From a checkpoint of a small sound classifier.
Model: 19.7M parameters, moe soft, width 384.
Training: 21300 steps, batches of 192.
Data: trained on synthesized solo parts of chorales (CocoChorales), 104.7 epochs.
Rows from block 9 of a small sound classifier, named by matrix and row number. Rows with one number within an expert belong to one neuron, the router's apart. Each number is 500 + 50 x the weight over its row's rms, rounded and kept within 0 to 999. All counts start at 0. Numbers have three digits each. After the name is the row's rms in percent of the matrix's.
Before each expert's rows are labels from the 100 clips, of 14976, where the router gives the expert most weight on average: "peak on" is the class under the peak. Only what is clearly more common there than usual is listed. The data: synthesized solo parts of chorales (CocoChorales). In brackets: how many of the 100.
# router: slot weights (model.blocks.9.mlp.router.weight, 32x384, trained with AdamW), inputs 154-230
# up: expert up (model.blocks.9.mlp.up, 16x96x384), inputs 154-230
# down: expert down (model.blocks.9.mlp.down, 16x384x96, transposed), outputs 154-230

# expert 1
peak on: C#5 (39)
router.2 078:438595459449537546436463493509508479507501531557427438584467414559466553563523557450568618524436456536515453509435435510446494436455532490471470515507456543439496462543424433448546494484539591530473542465520522539457432467556416530
router.3 153:443579462480540559406482469474461563647485517491462490596394442518480542526526457454572576607445484527470413446453431525430548439382535489471492490454424497445469505466523485421622468536539572482420473467559543548563517501558444543
up.0 109:461491527497522497513523480422428460509466434419501493515496479497459483488444451444538515493552553513424418474494523522452452537624485532522532432471519511531504483525460507476565459592379454525472499467569555557578504431426456533
down.0 081:520463444452460471471515562453507529329423506550497492501508490489546563539499552497499425448466475436553597445540483452589521560456475520438420517447488456467454531444562464439503620374499507464502482549455382417454498555516550495
up.1 118:523522474569506424517538539477438487449490516502536506437506550548612518481437524569499552435501471457491559533484556463589453506493557475522520506510482448489491467486492514529626485492461581524530546486476521441514543509456543559
down.1 132:498477502494535500493458516409527499522392439504611542622442466434478472540575525402531488483444491491530459551536392609489519486479456443542439546501560498517538549489504437479502560455592389481386515410514485537469530523528422428
up.2 093:414495557496578536358510504539531545506445370473521534505452531526427525503546473455567569507547430520538519514471470500529432443479480534518549550486489502417556535560473422413601488519448563537481517463541560542613539523517499524
down.2 084:624457476428488482561549509472415474569536508565540438432526458470495470467455497549429520513514563569491501541485528484498571483480417474496422476466604438493493519462548544505446503486657542491511448601458413497380440450390562541
up.3 083:527507443450449486564547521473488498531504413475518573437424487518529512472522507420502570479510520482471497460470547468445456401536462521530495499424439440522425422538489477528493536517450481544598458495546589511453489406548458509
down.3 067:554485599477545460470391454614393507491509518546563476524621483458546447503473473539401502597490495543486536454534575405522483493474511503527423502545519614537536576444495473505452495445548557430429551547473423569468458561483500496
up.4 058:439591560459507459446511507434554512497509522442422383535517470566572564516572503569426501294507527517528448581495516532448509542385573608469477445566460567540467511515451549533482503458462508522467534468497593501523447432485481434
down.4 058:461479468430552573544489448453532536485565433458526525458472434519501444506438522521537550446433535503548507401583532562506468488591417542574448523441596484478495555496512500557544384528504593461553448536464478484514616496499516590
up.5 085:499577479453504560577464555453513501480421485492531574555613454446564496501505495615487515351430436486568576489486507441567474481496499506554433531518444543456493469486511473527460498478470509448516508469478463568444407437561490525
down.5 093:550500541541576546490467393499489525584617420455535475526500486491519432422495459479509504484494538618496455446575531554464560549473499476461521502567488517463517475581405490528502492577525519545521533549477505492551488485385491532
up.6 064:471545512483527522484596477542588498497430433454523480508452526515453526540561492508546448465488462572502459500397490517514510556429537508538535591382469459467491501539575521438562529496444553544595490531613545470471489526654458427
down.6 060:496451454512510542620444507571417501492576555533495546464502564477493431524520454521445472434369544495480489471453474432535505430554467567512455388559576488545536504516409416497598358509506478519423472510397407539487484412339483532
up.7 066:484496489415500467505430433477499423414530555507502427577463555465534553432447430474517457529528537487476467547572496554488534508503467481488398484559527471542462571448453429545514506492594554454384473471573501504472387544474577553
down.7 069:606528544406460503409498457465487526534516471512430489505582453601441570592431631602535540393515550494489578489438494471501417516561542580510601559494496421508520514485521592480577478581531494529566465541483459459478460389427475450
up.8 126:455523536573483506470570506491529590538491377447549560501434492522484411517541443433543506404530541521451371580494551579526511492536512528550493511496456419499497522529522531515563530601367396521452531443583600561528543505537436503
down.8 105:444431503494484488488484497447496428496479557580494423519560515435528542476484544521435455582465486511534594484508519475497527508520445483473443521478539546447511516462474517365526480379579598494551404542443425456533555504524585488
up.9 104:542494536574443503503500504489457486489559497517504589541480519570514547477407438456480510446577497468471493464479446509446516518606472552531515472501514480479471448544390574579509514636519462524465477556454495511502592441324502509
down.9 094:538519517507500501501468548488575470539525424475517506493481425434540484517545629588472532542464470543532455505528567523508498455412532516485399536501512472515518515485606444485501549463567613437461472420462587486526431499541582499
up.10 085:521505549461478522530452539459463586522412631502468580483505490450438545484494452565477450496479552457534548525510428477466443536456546562506502534511553473481563537507566587470509532483479422557567534433469404509463473524516423392
down.10 067:524563497571587478517634508438538449547578502485544465493495505513535481543541506491536493438510577529448488464497542653512443470484476512447514424488455527544520452546511449486502467531561538482441472576480467593569553482502503610
up.11 103:425513500571471502484546569497617565431596562477572543496546490555513531554493549551546483353584518486577541572506457557536456606583504481535498487423454494469504458477545495553549574549445381501442529491368562518479469521562415493
down.11 077:536393501426433589436473480455449479612493534460468457551447484365522540575541512479529494622527562524359549426440552576427538511429538535481504574525493526551526412533542514410450422510421580564498541455498488428518548512464493510
up.12 057:594559519474470482523511540476472492436553524500545486491465459549512524535483478545450500443437529473484471490511445432462464460474498573476448461541422567536428495536392583458453597581499541516496550552436493468437472513366573537
down.12 061:452451525462517610441398446474582518582508416457474509490499541502567469441500531602527502560587499518603502543519443510474550466500457502513467605512499429571517540583553460455524564530524475415543464447468503533484564502540510454
up.13 059:458531513546438494520418567479452540618497502448469540451521495513579605486461509552497545500477511471552511594463480433498528582516520549541427540478490454513512511495496569461555497523501427550593583531423516451476496526469480494
down.13 057:571486548527465552494540610493529569527505527489605393555509453444479396488548526501464507443493515609457409528535451653544459476462418471444492400535459478573504514493495461420470480459568529449512457420492464531596576497513518401
up.14 094:532514495543486482514495526437439471467592442516579466492492468588506437486458497563496550434470508523580542542537411365483487451557466470533501495480489495530510517507521481510500570484340508486587474434435460458415467466505490532
down.14 092:476470515533425487496519473518512549469548444515545477438521487468517453452505494450495505548566446479521535531618475618477533440565483483566586487464478423528499477431579418512553527429389475579521541408538492575525490407583510461
up.15 131:556487484438444422443477429497601504445555444463570501575439441547528540546529507482491482530496507471498539479491458438442487447399427518461439522437586508562428527468400495404559550504458533492589435497447510458453556485476506532
down.15 091:486453513468461553481435514449372435538484505487416534459475465534453536444561564528555588476475536551462458394393515471501508510440575592434557500437445491528563503498495554466532534380497541550599443530463479488548452507476456548
up.16 073:481457558540534553352498433524543516523439464518509495563455548512386524476553470513531436481434460604499494496573545537507505467419484565521513568512494499523418478513528494424576559506489464598518525548505529551450508481507533443
down.16 067:521520476466484416614506577489462445525589465546589509433488470407521486555515517437473572490511509506472426469392461513553500451506507471538514448478487475467628501496525533501505491513554475460423491466512574436495429512496540511
up.17 146:502488535481520496431446451541395551483520490474489427615540487552491504493507516450523505609464521551495491453548493551497536491497486534544528476553507567558437550494511439391476524519493515530305491482549470499586535567418468547
down.17 229:506482472524539494558509553449638467550521498540518585406479463458510539575469510623495452476575473430519465576466529488487474486530517477395480557501515397498555484497518542563494483514477454464606538508479575476461484421556554448
up.18 076:429569426444516511464578474484534447552487492449453410564455449519504519538522440549451462657521574461501450470481497439503487374468565438526475572540463540545557469543501472419462469434554467481429459384507454458488612518531538467
down.18 072:466458532502552532517486484516463489381528466511497559516558530574452486467480541503575506433548434551579472486587485559526539579549405556530513505547579404474454522505528510531417518610548501438546551540502479540533487540460489448

# expert 4
peak on: silence (100)
router.8 085:478560472494413501497538564509462565426380547542466489548501470548471465566501524503513506513496401484586426470488461507512491575482541504601384508511458514437407507481479520463523433376529590549538473466522488531433446451530432517
router.9 090:528568480464522494439525547431498587491444455468485556530478455607474491584452501481508515471532489431561391519460486506538505474502528487569463502516468498477488514570424472571458501596437444530539478420503608527547589494554383468
up.0 097:533495593556454514511443559477519498457533373457555476410505453469480491516507507451484637567652564472518447510505470529493507395402508554607528560490510447512617441465605526446452513433461525514511450551534500491563573515483508482
down.0 112:520472564517537524524440465518524497445548479426510459413545465524529474441470486416547671480555521492512558526416515573492511534381545541495496479524518462465631490479526469452493461520447466458467508568501540454559527501465501545
up.1 093:501454539482482546530484498507441546494484393562489522480477530597475493467421447529596542450457511477490440520532508436546590515667498529533508497517489447510484457407504524620459490533535511484471598445534504569451459496526492502
down.1 082:563533444507532581490466436479481455587519574492541527523484508442551441584580576438406455473452515454477461435515519565445449429463587552385457514602458516408576516592519436445489436482515563528491529543493523456447516476453557504
up.2 114:409522524547498550532538499537460555608489377486547582524462487523443420543515396534572498412556463525466335535529459576520498440426540497533552505490427409467531457592483543653599514613477504561499537484544528515495533496447440544
down.2 087:637516483419513472441588496444494504445513532541390538557484498484437557466478581419446497529487487487557508423485486483570471522462434446547451585556458614462499522498437454450507556403488528496573463481441435579395525534601477465
up.3 103:599495530442457492544481523537475589466409602449514543436480454553475521501531558456486476475450545496466455499496503525401462543450509530464443464508523541433470567509474586487461478519500441534507509506516424433520542520393424449
down.3 085:451483482525488566523434510525510467557587439524507447455524455462571464509487537486556519495536550499516558508548509498522553440620489525475447419564499446530428413547516432572540476490491505464542448458538552517501424415586515519
up.4 104:612490493498583553497510495544486481472519540497445507492469419581468510563517431535507452441518509509580468499470409444506539513475509515519498491595487502497518529511466561488426528578545399509533439467495529496408475555455466452
down.4 085:461482495572503519524423479460586395612522511489527552533497489499526492403598461554488505557458459554521485458483525524536524485476497516540536540472537527493541493460523496527533487433461515485448481521485512539505445410514568486
up.5 088:470573488480438474448554518503537518499492592530638566512434514518467494576564486555513482508441482438400545486541455517455485408510498509450487554468495545584526510559542560490577560438476515580488513475405449515473518456524559539
down.5 085:487500562532488579480513466542428476408374452539553417477560560561530434407521482462500538568455424595488549460441559528562470518420566506528495436470435551413548530442460451527503417457572571477464531512496497492559469497485505460
up.6 064:392463515612481416476554560455478616508500523484529491504562522496488378490487469535525477546445455481435495576518528555491516475499525493436486497528487497549557507467557462497498540406392544473568517456461395606470497514549509532
down.6 056:527497551448544492532508451456575461488492556536434452501586541464488497462511499448532419566473514498495543508457502506458498441456488488457506446504495523424506517478422510487478421507538551513585574434513478414644544399446524462
up.7 086:411596423544535461491563486534534617490464650610558462604577502500375456565500484587488413510371453489509556459533489457474520542519513447399483423571494561482492634489537512563488525422521521506575554504420452517480509514517495555
down.7 106:514462584536459513467349432490509393465524430441458395475531525447601479470520440352503590506601584535526545493448505497509519454456542515508511515507477431381557412498524471454456504496496501495481539542587522448547498539442496434
up.8 052:585536513535555486574476449430370523478414569433530473464516488582518500527551527456502490515493560454552423497451479505414429444397494491465445511561495497459476545476488484447552569471521514511545522510541452455508597565446456467
down.8 048:506333524415488534478471492581595501494619403496527473476482514424542475502416447539539471441548484468490533541519496376475450566526469483531452490508533484475485448522518523602535454441407529465581538436554554489402478427547501433
up.9 076:668497535453503465576439441493498534493544478530503467499411475486535483467482607470468477566452583561487466526460599417519530457441566551579458580604604457557468533482572536490475531511583519598506564501577553509476481538510544460
down.9 061:460431530522477511506541525547471404463589458455611527560475424486527380546575400549531449520480447466494528423531561539511566522462466436392469488427428521514508481493452550533482466606499506505538531576570482521473507537558427537
up.10 090:409519543503452457515375603487455508506427572566484429482528500512620568462479521507532576470480478436511505516517492551580530499443524453541505522465477425452447514458580465462570500448513572517583528455458525425554363505574399449
down.10 088:538484543438563401536494435444541558519499520404499503479470505473424576466547454477431399505527581563471451541552536550491496582553449529495504532500582476593482511541466535496496512573441421517513487518571492584514610498450565500
up.11 096:454544433513532461497487472544568533534499583645509460553594491556439524480478469546479411475434439446533524531557467508544524592623475416408548469595520524506524499490461525574478478392533480498545554499429483516487475467494493520
down.11 111:507502576551481531467426487474513442463546477395508457473469486468615476497496480367515589486525565497463561513475527535496511443408544519479518478476519521415525473496559534397496475495493503518443489537575487429504522533474503506
up.12 130:462465491405464496566414555520563429492457525501509503560522464373531593510582508523485521548481450471547537529436434505508462445385524556497491492514458506483500547470565528553511509401600579450544452485465470496512453527674491478
down.12 140:564518570479541477443478448462460617458514526498464478497447526588449535482488477482516454409452583552469496461572457537497538561563434552485607458530495522596400526554397553501485529582453446523499462555534512522496562499378513501
up.13 085:551461500463492586650386427555427541507500558536488484443548500553504582509522496536453440449484595475442465530498523450473514492503583596518445491600520463473506501453530547468442455552501511545531578489461502489422431579498504447
down.13 075:543448552460449524515368492491489508563428473492508438482415494475469430495500455530530456415409554479451529388504482446431587451557443563517558598441490444536520508448468525521507477511459557488687466429482539549459556459530431489
up.14 066:516518571503574519568537461419405512444415442526535383474580525495533506469421498453418395583529521497503564477553510487481411482472533476527511596564477455410454502564578455394563555455452493488498575456468482472473563574463485370
down.14 059:509538564515399474394476521618559501471549534509572525523553463393480452527483418565580432449562476413525405531483558472441550548551463514456480457532459531522507391395518502618478516442485548494591481525483447496435500388517525589
up.15 097:535501543540516412501443518554578545502544406498603413454470481457477457506488488591457629510449522514520494557505494442478539390564485520551505551495510454578585489450563476417501475495672490493398485444488527470560466529339475542
down.15 112:543487490530518507588389538531498513504573579456555509468510492472431390545493464627461526486421554482418478496477507373472448443548490533511488467550425509564516579509558474453435425615605502452346572496508528485528396490375461514
up.16 147:382586537576478537510469529565483593580499411461520636482468501577512412532543418483541553473465473495493402504523451510529517447505491560516602515433481441475627537521535525570573544550426444484474486513599533527521489464596432512
down.16 169:537466446423459444507555472394476447465512556524471432499510461419492575496505545451440425574547531550529540481446546456434522566442498457627443433494489543410476506448468415492481438456559621563553464450520438464530469451482546491
up.17 136:417587516530539473507501545519429592524480462528439513522503448595503480543527537491527536524549584494503438538464535540541518506600580504524551473456483413533430479491528462415549488551418420536469518449590602492574555476494358463
down.17 114:583458440512502503501439475468574383568547541471514548413482475424493542510478508489478368501536434484558494482508486442462455533484431432527427506555584552531511515503489525497506524450509497523544509597474444504430478531499572503
up.18 164:448488500394412433561423576487513498456524527520427533457466406466586520469490522503469530522570567558501429548516508436491595621428479545484393458456570451510423522465472517624429442515486472446563438419508580494512492470509463497
down.18 139:521458568473518513449447483582569447456557464550474477422444470532619564412483636415523548530552569475451485548522572510503541484610458483478483505529531406533503495510515520469531512564466491438402508509553539507600490471458512559

# expert 10
peak on: silence (100)
router.20 094:546496551506554513495487553434637543561517504495503461499482393444489498522497413582508547507451581527594481560477511479492441487466508442553473504532491498495532602471588499471501455496607509476521478430506554435538408474448473498
router.21 075:623550558450566474445593510403525586484489585483435442524494412538419515504424430507505458504484554550523485423525551504524588533526507455535567535550511473517478511522518540511494561533509525515581463462493525474472502477515490476
up.0 105:572481441473444463517670493392441519572561540445565482572550479511451535519577512435496487518540546619463554452419447504452573567497530470450511474550489455463499500486493509529520433472545484489554426453540524531563577471497494507
down.0 101:553510498402516480510451481492473552437407536531592460557483484437501506509452527524505488537398483569527504425544506391462598539480462519541380519523497483473400501409473545478462525450624546482502497448414469492468493482496540570
up.1 114:510473490491475535531426526562514481446612541505467517524569561486499489507566490493523495628527505576507655496567552572530489617467525497467459515536544514480492502473507473411463500507495583498472508529498476543493389447643491476
down.1 096:461477509421381538494535517502540545462628512479538502521480436353434509548466483519553518571549548472463423543463512423495473517551472541497512472537484494474571517547534549520509487578584547451385448539494443502475477483431471512
up.2 073:632484532534490513596463467402505503536517450566466550511457452420558505526563555522437483493482576573459445533525604388445462490412443447506450449516517571521493547449422546604468483556470514499559481573501503511495566538409621430
down.2 072:503459542542434564496531481492523466508433503531565540496503554517470446523499510454502488459448402503526592452406528458457435603382550474439393459488514559471466490617508456435510500512506534547596457539477492446509496579517395481
up.3 088:344511496615512546483508474543470418533568553501507493496473518502644503453386525488506516614554492568539647562553486498498466482476515471461501514502477476506562496462546520500489480518472524499512569454523415522466496516556556578
down.3 080:405557489411399443506557638486572563388516537521461459555512571443398551488603423563548593625495588511404505582523455379543494446499508510468603595462481548445460536476504554455528491452504502542389477513531497465538450480493466508
up.4 130:532559488561554475570556568508566555491479477428554545409580479441421482560614514626514445499514536568553457510449523433497455504555551477453529524508456500471525551497605541470489532550565487536554522490460418514520528525564478490
down.4 113:462500507510486512462502462512503512560509438520454494489452598570534536470502434394432478468452482424463570451492510524500619530554495503460499448499535553496456438513438494525522440529427586467440504508412567541445544515547463473
up.5 134:445489496504541438508515524574485557459575447499573487507541440566458509467543508508516574520454468498524454473498479538417495483506521516427429449508517562514521599482532484401464481460567583431608507477423464488466531549621431611
down.5 121:562526489462520565404609489514515474534576515501437405443511523490494482510447457612489518544559539526451488544440539391512560444530546478509541484588470434534491452519491549526431472545605546535403416470481521530508411457441619444
up.6 107:616418485454440510460619487551513473542500527377522456540439473446399523491640526468501449500447562516483516436458435438487532460472481534503507627558496541495490479451505532437453529453533592505493474547427475462449536507558546541
down.6 100:502491476448426471520441500554463555495449502445461481388423458475499571491502471487471505556411501532507497510441486460536566542473415480493483490444568545439527499501486505534410456577493502485567432498553511572409493480561510421
up.7 068:557442531520454480500471552522572455451520478422490549517501451583495507466444491449521595430481499546524553575472449435489486544628540614527506505506484471510564435460427478530539572537344427527505497493506543523469472475583487427
down.7 083:524496517554440446480515548406488483465494489593537441482441514540544515479470502415524491492399476465463510547549498479590409455528471479535596520470510554476553441548526399548507516421414435517427557456606509502542451486474510459
up.8 073:616460526577482454470513503589591502427546462515488583474535441586480504454482459507475550446528503531543482530516497383469479477563530572546464550519419495522544482452429441561473597559301492511524499512518546506423467510520512453
down.8 100:504540474554391523519456442482479477524528450487466463507456505547521482481450475539505599481383511449524510524579446413525495468535449514559649519442527521516454526535529532515467514510356476487438576508559474530484432516508470496
up.9 089:530519426500560515484566427391461525444584484450501396531573510609461520495390493564520546478556545513502603472523408548449531481537582383456523471538415596483468520457503403543458451417505508482624532435495488498429497435477509529
down.9 101:598471557520480435564532476475530476482550472565528448481490504454566460473466546557452522554428479541520539536526524390422515469463458518637445418467476541475442538448487458532490452445601553560604509508484478450451414445426576490
up.10 056:549468427470466521524593467543469518469434471456467547512397541556477517472440522479551396510542454521532558496353482445466518577504434528547467569487519416482510480485436455595536511540478486495488541572500472546417588526562509454
down.10 070:452474521502477547506421539537481496596452526522561494520515520545517473425540515393455587496459419463480586461470427492496521419505492541467488485481529553381480465528487539591507453459483498558473507585506470468526515573533504462
up.11 077:433441540514453500450551505445533445496458555573541430481499484459436478484559535550473485467472481524619500499552489459580534588484377517498481459394506537493425553530431470489451467435555542542521451515470478461543491545442532546
down.11 091:433456505485454534370447512565510504458511466592536353529504502435496420518520455526548426377601462511531497517549551529540522565537466613457583394531474537416486403504495538493505470489528560484445513457499367461547475499435555402
up.12 123:397517532524500525571534564463447460494527395604449490520510545494587481526439507482475585575481467561495466520559524436502466495479464458602497555418523500536496522519427460597552447543424552463430481548572531514594510472541514547
down.12 101:535534537474499466518491514537523534491512467506633523584418474474600544443465576527514479595475454476579511568376501525486467463469453393448544486518512490460427537497484566492497505537660478514504516503543486378510498496479439545
up.13 089:546490509496457489470526522582497464503520564480436567536459505649552510483500510453531540456490455503540517510460445460428474444511542502513523474519410529495489520531477529517479571581403459496546475522510499487520495462482452525
down.13 092:521423405574494517597559503472544441504536493455483481457531434490504520470421526554480403557505488492463543512564487497579500463552494477550576555450509396517498473444551418573508529474398448487545495485472507561483447566588551479
up.14 121:633587479539520569501493514444531502530464513472518561476481551557510442534584463506459506456447493535502406464458520325476397510423460547537446478567448519493476479506431553555432543607525573542519518587442448461453509581372502397
down.14 109:443508532578447431519510497554474484509427467463524515463538442503556478564498501435504472484448461501502563532415554600565531453553518497507487473423514504541408477570481475543561510465454493449662470495467521485476522521588480512
up.15 049:512433479603460523519597510529446520517468466512464493510514452444577488508508504546480418516492410578550507550466520401460479478488442438621453458496457420557476533432452515572551523524490585500657473575540445482473524486462467558
down.15 062:457472577451446495432507478496426510389459502525586511424570559485554511511562533374496549402517424522476495550407531545603478552478534511469436518474471581588479451566414467499453474521421570536618551527512497526524484533479526386
up.16 151:543512497439496553465492512498476528512463599471439569519522556519425535548485556560539413537493483475516474436460518545490441507443522523475474523542486475476478505544530546534406458517647457514500468512451463527566604507474528471
down.16 152:519552545515466479452486495438433482495566432499519433497397448561526490492487506514523595480403486533531543519575387394472541496509445486518600430446457559516507494497477521487519576474382502485601496438499491511443448492572450541
up.17 075:527432492465483527477442495478505561513463520480472513528370412470513528463464488541430457491470525528495540548469506434486661553495458522521487482543580448441445562451563567498457530554554410453568469531504474472435565586444535475
down.17 076:492559543521429479482407519527494576499423497470460449508465432501501511474603545493507541425402488509451501512503473516555516469560505583479510646519569486493469450568473509404560452498513548552583467515474566515449485518462494517
up.18 079:544528454475527553500460518530490525450532592473575582487475529553459475549531447512505448443361497469491505445413424452477444555465502537449372476519430549436498559548410531557474487556499558510531496520468459493526538548509482514
down.18 073:552463501503402404524573466527546408539546460451519467488554457414611486513451492476507455619571448577463525475560571599476570486543524497572567543467517334512511496485571453513468508493461455434508458456537488528495475477620535489

# expert 13
peak on: A#3 (32)
router.26 087:568446566486500513414492502491500592495549465455525472546460433435401497501470450436445514529521513524511587505456523501422518466465434445542430444522461501531533502577479509453432489599441500443482500476501518492505570536497431602
router.27 093:509472504523502520363525540447506550560548524428474485526421489460454479550437470451438549501484537446520549471409535506448520438467448503547459440525443486523548457542504532383478451586519521468489482426491566497550553506570377581
up.0 073:444424512524442480475579462565450407455527460528521522558539471538514580496487528538542421557472395445613452538468468460523524477534480458507529520512545465490464470555458438441541474440517462436524507430567557508533486573574479576
down.0 065:472595523502524477552449582485486561527374490467501375507497517490547484521405460481530474419577508501431563571577438564518448482469546463427454378481471556505516482489523495425471487509489522505472533508470438490461482503409448480
up.1 109:505486523450428488492484505593512469483508420528539461363495510525452538457539453529491439431537428425488490464561499494488523453523458581566560468414454480511488444493413465543496466434377540451583526477444471487514582527356531513
down.1 097:487486520553505597511452524471482464466535463520526483523583637591560444499452540591515483414478508484410527402506507539520547516482502472494455484475465501467522444521521490463459484544463478422518464524437509541604531474511505497
up.2 108:497510554517478503489640559546519623500470426505515493522485495516522454452518480487593515433514484513419419513387477504497479429507511549505521497509468465445480551545517508523509495489558533514559526475576526465567534455498392495
down.2 088:482460553447512552411408469511473557468466509411533392572519490469398493544474476482421512475474516506539557517525511480470575591486480576484426451476474510520465442465449497509436494517495625503582437510459442458507446539530541489
up.3 095:424553472501437475490569475479500408539440528542532539604367439501500538464440466378514527533531437476487466579436505437513492503558431525539544379441531450489554597511501516426517536467543546449584423510509461418418451606549479534
down.3 081:513530559409493476547532580486551587465439562465438501547443543488562588514433510528554531611465507553448488552626528495568497427541496519502425565438538486530523487478570548466512534456494351462394545473470470559475515507545503496
up.4 106:420504513509475505601511426561441497522502481551419432523449467488606539496433429514478577550449410561487457598558498455506549541453525472434475512419524501519524509410583442525527551460538568486513460484501496459418433511546483515
down.4 095:541522471501557530486527543517508548433525536488436528424520516509487500428500531500501585603581478419492504559442515519536477391521526455508472495519509520505494485548534548476527421442474483460477523488517471454498506566498514581
up.5 087:520512514486454554486622542478604481537414496440465565563482420486570502566407475538440511526518511512431392558487515420538496480512518582492475499442449439534540504520501502596449490471482404500496452504510410479555549536574470461
down.5 086:482465537467476491383457531507459499414521527467505413442590483558464410555502493525545447488487474508555559489442549426481454484508439495457429462562440580490447460538490464424573551484483540445532461469528534504504477476512495477
up.6 092:610467536491479511453498512478538561571590610485505502561536508584478536557526494534466535471493482523535415450457422469419490489482487523484433465559443571518422519534455535512391531541567474553564403566415445474519513505470512530
down.6 071:457475534435427506481487447543446400455500439457493524508454429467548469470532531533526492491480524508402450507552538517499489539525540582557601507459516450522613524428469508568541459430478467458546508391519579532455569491571513484
up.7 092:453513539396477515456449444448514478486510560529438487484546518465543494561560491583492549523511467493494417421528467418440610463509533586539467471503500452522505473492456430557456508462505525612600453565547528518444422451467526454
down.7 071:493461501538525506601554461504540470454433436527573428504584501480517408487513507453436493432638434467518586512508493528614444529491515409564589494491477484430583535569521476483468473530532510406446532515507422515490547547480439470
up.8 101:381565493426533507572397455509524512506476531552510416556561449531549566485486546587468487470599476484475603484512480543490446492482512451583461440498462497497475525550520519490472544517505523424552506508476502456525527504561523573
down.8 082:489514526497605551406478466509529493523592563530480500581559461648480447531490428479502537544521493509477530492545459481507553444485483518457517575521472499536505537519489541560495493540531551391433505501478553542533471472447555475
up.9 077:593550522535517486478472462485505485404512439512477589520459509668430559536521531542455495480419511537556465461450425423397499551477509550556430509592501542537469497451391548595461573604486483465590493500464543459409529466452447497
down.9 073:512434464536456427528512498500519494541558429469541529555481525505600459554566487433448484484472497532482552515592561432524520425557495560571487541476511441567554518498539472482525547442462522505480466458502571510462510464548628570
up.10 130:547501534468543474542514526459464520492436573460431547544495516481387527528543526493529453510432501490577365532455491548489471534434565494462432543540540481556476581466524528535466446533672488540506523500463526487576546541467514457
down.10 115:508526484551383471478416507540502511447608486495555433508487439592540510516478498541452490411412486474560562513522461464415537518517428511458541438495492502493477569521447575429482556529370536439530462496540460496381479473543425526
up.11 100:457510536504484552491581502491545498602560409508519441403534482588568418453473555447475586494517459525554520488554550448504587455590439559471531461374465536497445516505412498518528486443525553477535506479462508527488459532462587606
down.11 092:515461545555517524436510493505476525495465502516551451572553514403413409525484529550511460433531522538560522438511546557552511570559532493456501462591475480509538489617440460434490429557463543506417542564462498488626514448447432484
up.12 115:526482524541505479557465428527502499460535446543527520505420450417544414501484438455487462464422581550382488486526482514408522505524459478613480530566485431495535470483443562590490472636532533473528521560542419485450541477394473509
down.12 095:449454546488508489440444622504479519489394508468472486484512548585560445558506577597548567485461426453585488409520577502595530457466525582478347561489545504523470459495456503381517528446548569472517486495456534479544505517484492543
up.13 090:579549503511456525528453515468413601448444507489519523547464511504446467573538493486527500560478543499509501414564471516485457544413466528529446531471511552497513531470474573540483587586558531477486518503493385509558560566466466428
down.13 105:465500474554493512511483449505493441559507489544492557411559560494518480540506558532512383501602489429542493575489524450432411410559481473464435532548526413489516474518559442516446518507439468495603520486457581537394425434560562532
up.14 106:537550534504505529484507521558497525514475448435527492516510415543492565471517536491481430493575499421527400472473494588504422568435531489495548454455442482481491513513546488563550550563472432460490435414599472473558559500568400572
down.14 096:478498468517502496476487472498481498517474548440576477545541475407570476566551401607493348496621461430509421562434508567579502512498507443607460583533514407556395479539498508538547612482473492529505505400430510505509496541563447524
up.15 094:427551534458547506586579400453472463543438402509391546535435533514552517522423516494546435483515485558487420573432468513481434560570591450462535451435449521406631568516525466550583472546455494453447481494603584496537441399529449457
down.15 096:506484459513570492464532442453536523526525555477499469467455486465469528489419483607497548391545462537584606495466526594564524482501536471450504477562565505433470459480516484397565442458477522494520559552447469434538454465466558562
up.16 056:471559446491464540525540508487503458552524526504452525497461559521523481533475541438463492544554575506502441446428557448517450511488448434472529464498479467436461555547441479524503459545446549469590515488514365451479414559523497510
down.16 056:478415582504431447479514533487470560510422545459453462541574500410481496510475458522518486477504406555488534558530508613510459474543497542519569568487496540546526476432594633472523554388479427473461479417417516453437483521565441540
up.17 137:488460492557435607591388491566549498535470513496445444382566577391419505457437467489470502502511462470470623463504524435551428541483517438509532593457533510435551424476569475410496454479454548453475534534426472501449381525529512443
down.17 117:571571497478507448523457558482443541583524498515503551512413412552592483512536440515521594545433595466405468516514478467499546449412490457465497474499493447548508568527541506518536512572540423488439524453518445505540537558540431538
up.18 113:563465507493521496545483450495515492545627486556453501482466429532577485465416505537469387514557540471458519620473584533499504476488497421457504514596531428559563536489566511551464489560367396414491559450520488546535617554578517514
down.18 170:477561509486473506525484531446464448507427533449506524623468527494460468504604515497544661538441499577533483420439481454502560522485532555580564545467480521457444488499466552447579507438595481566445443572533485494496481468496451506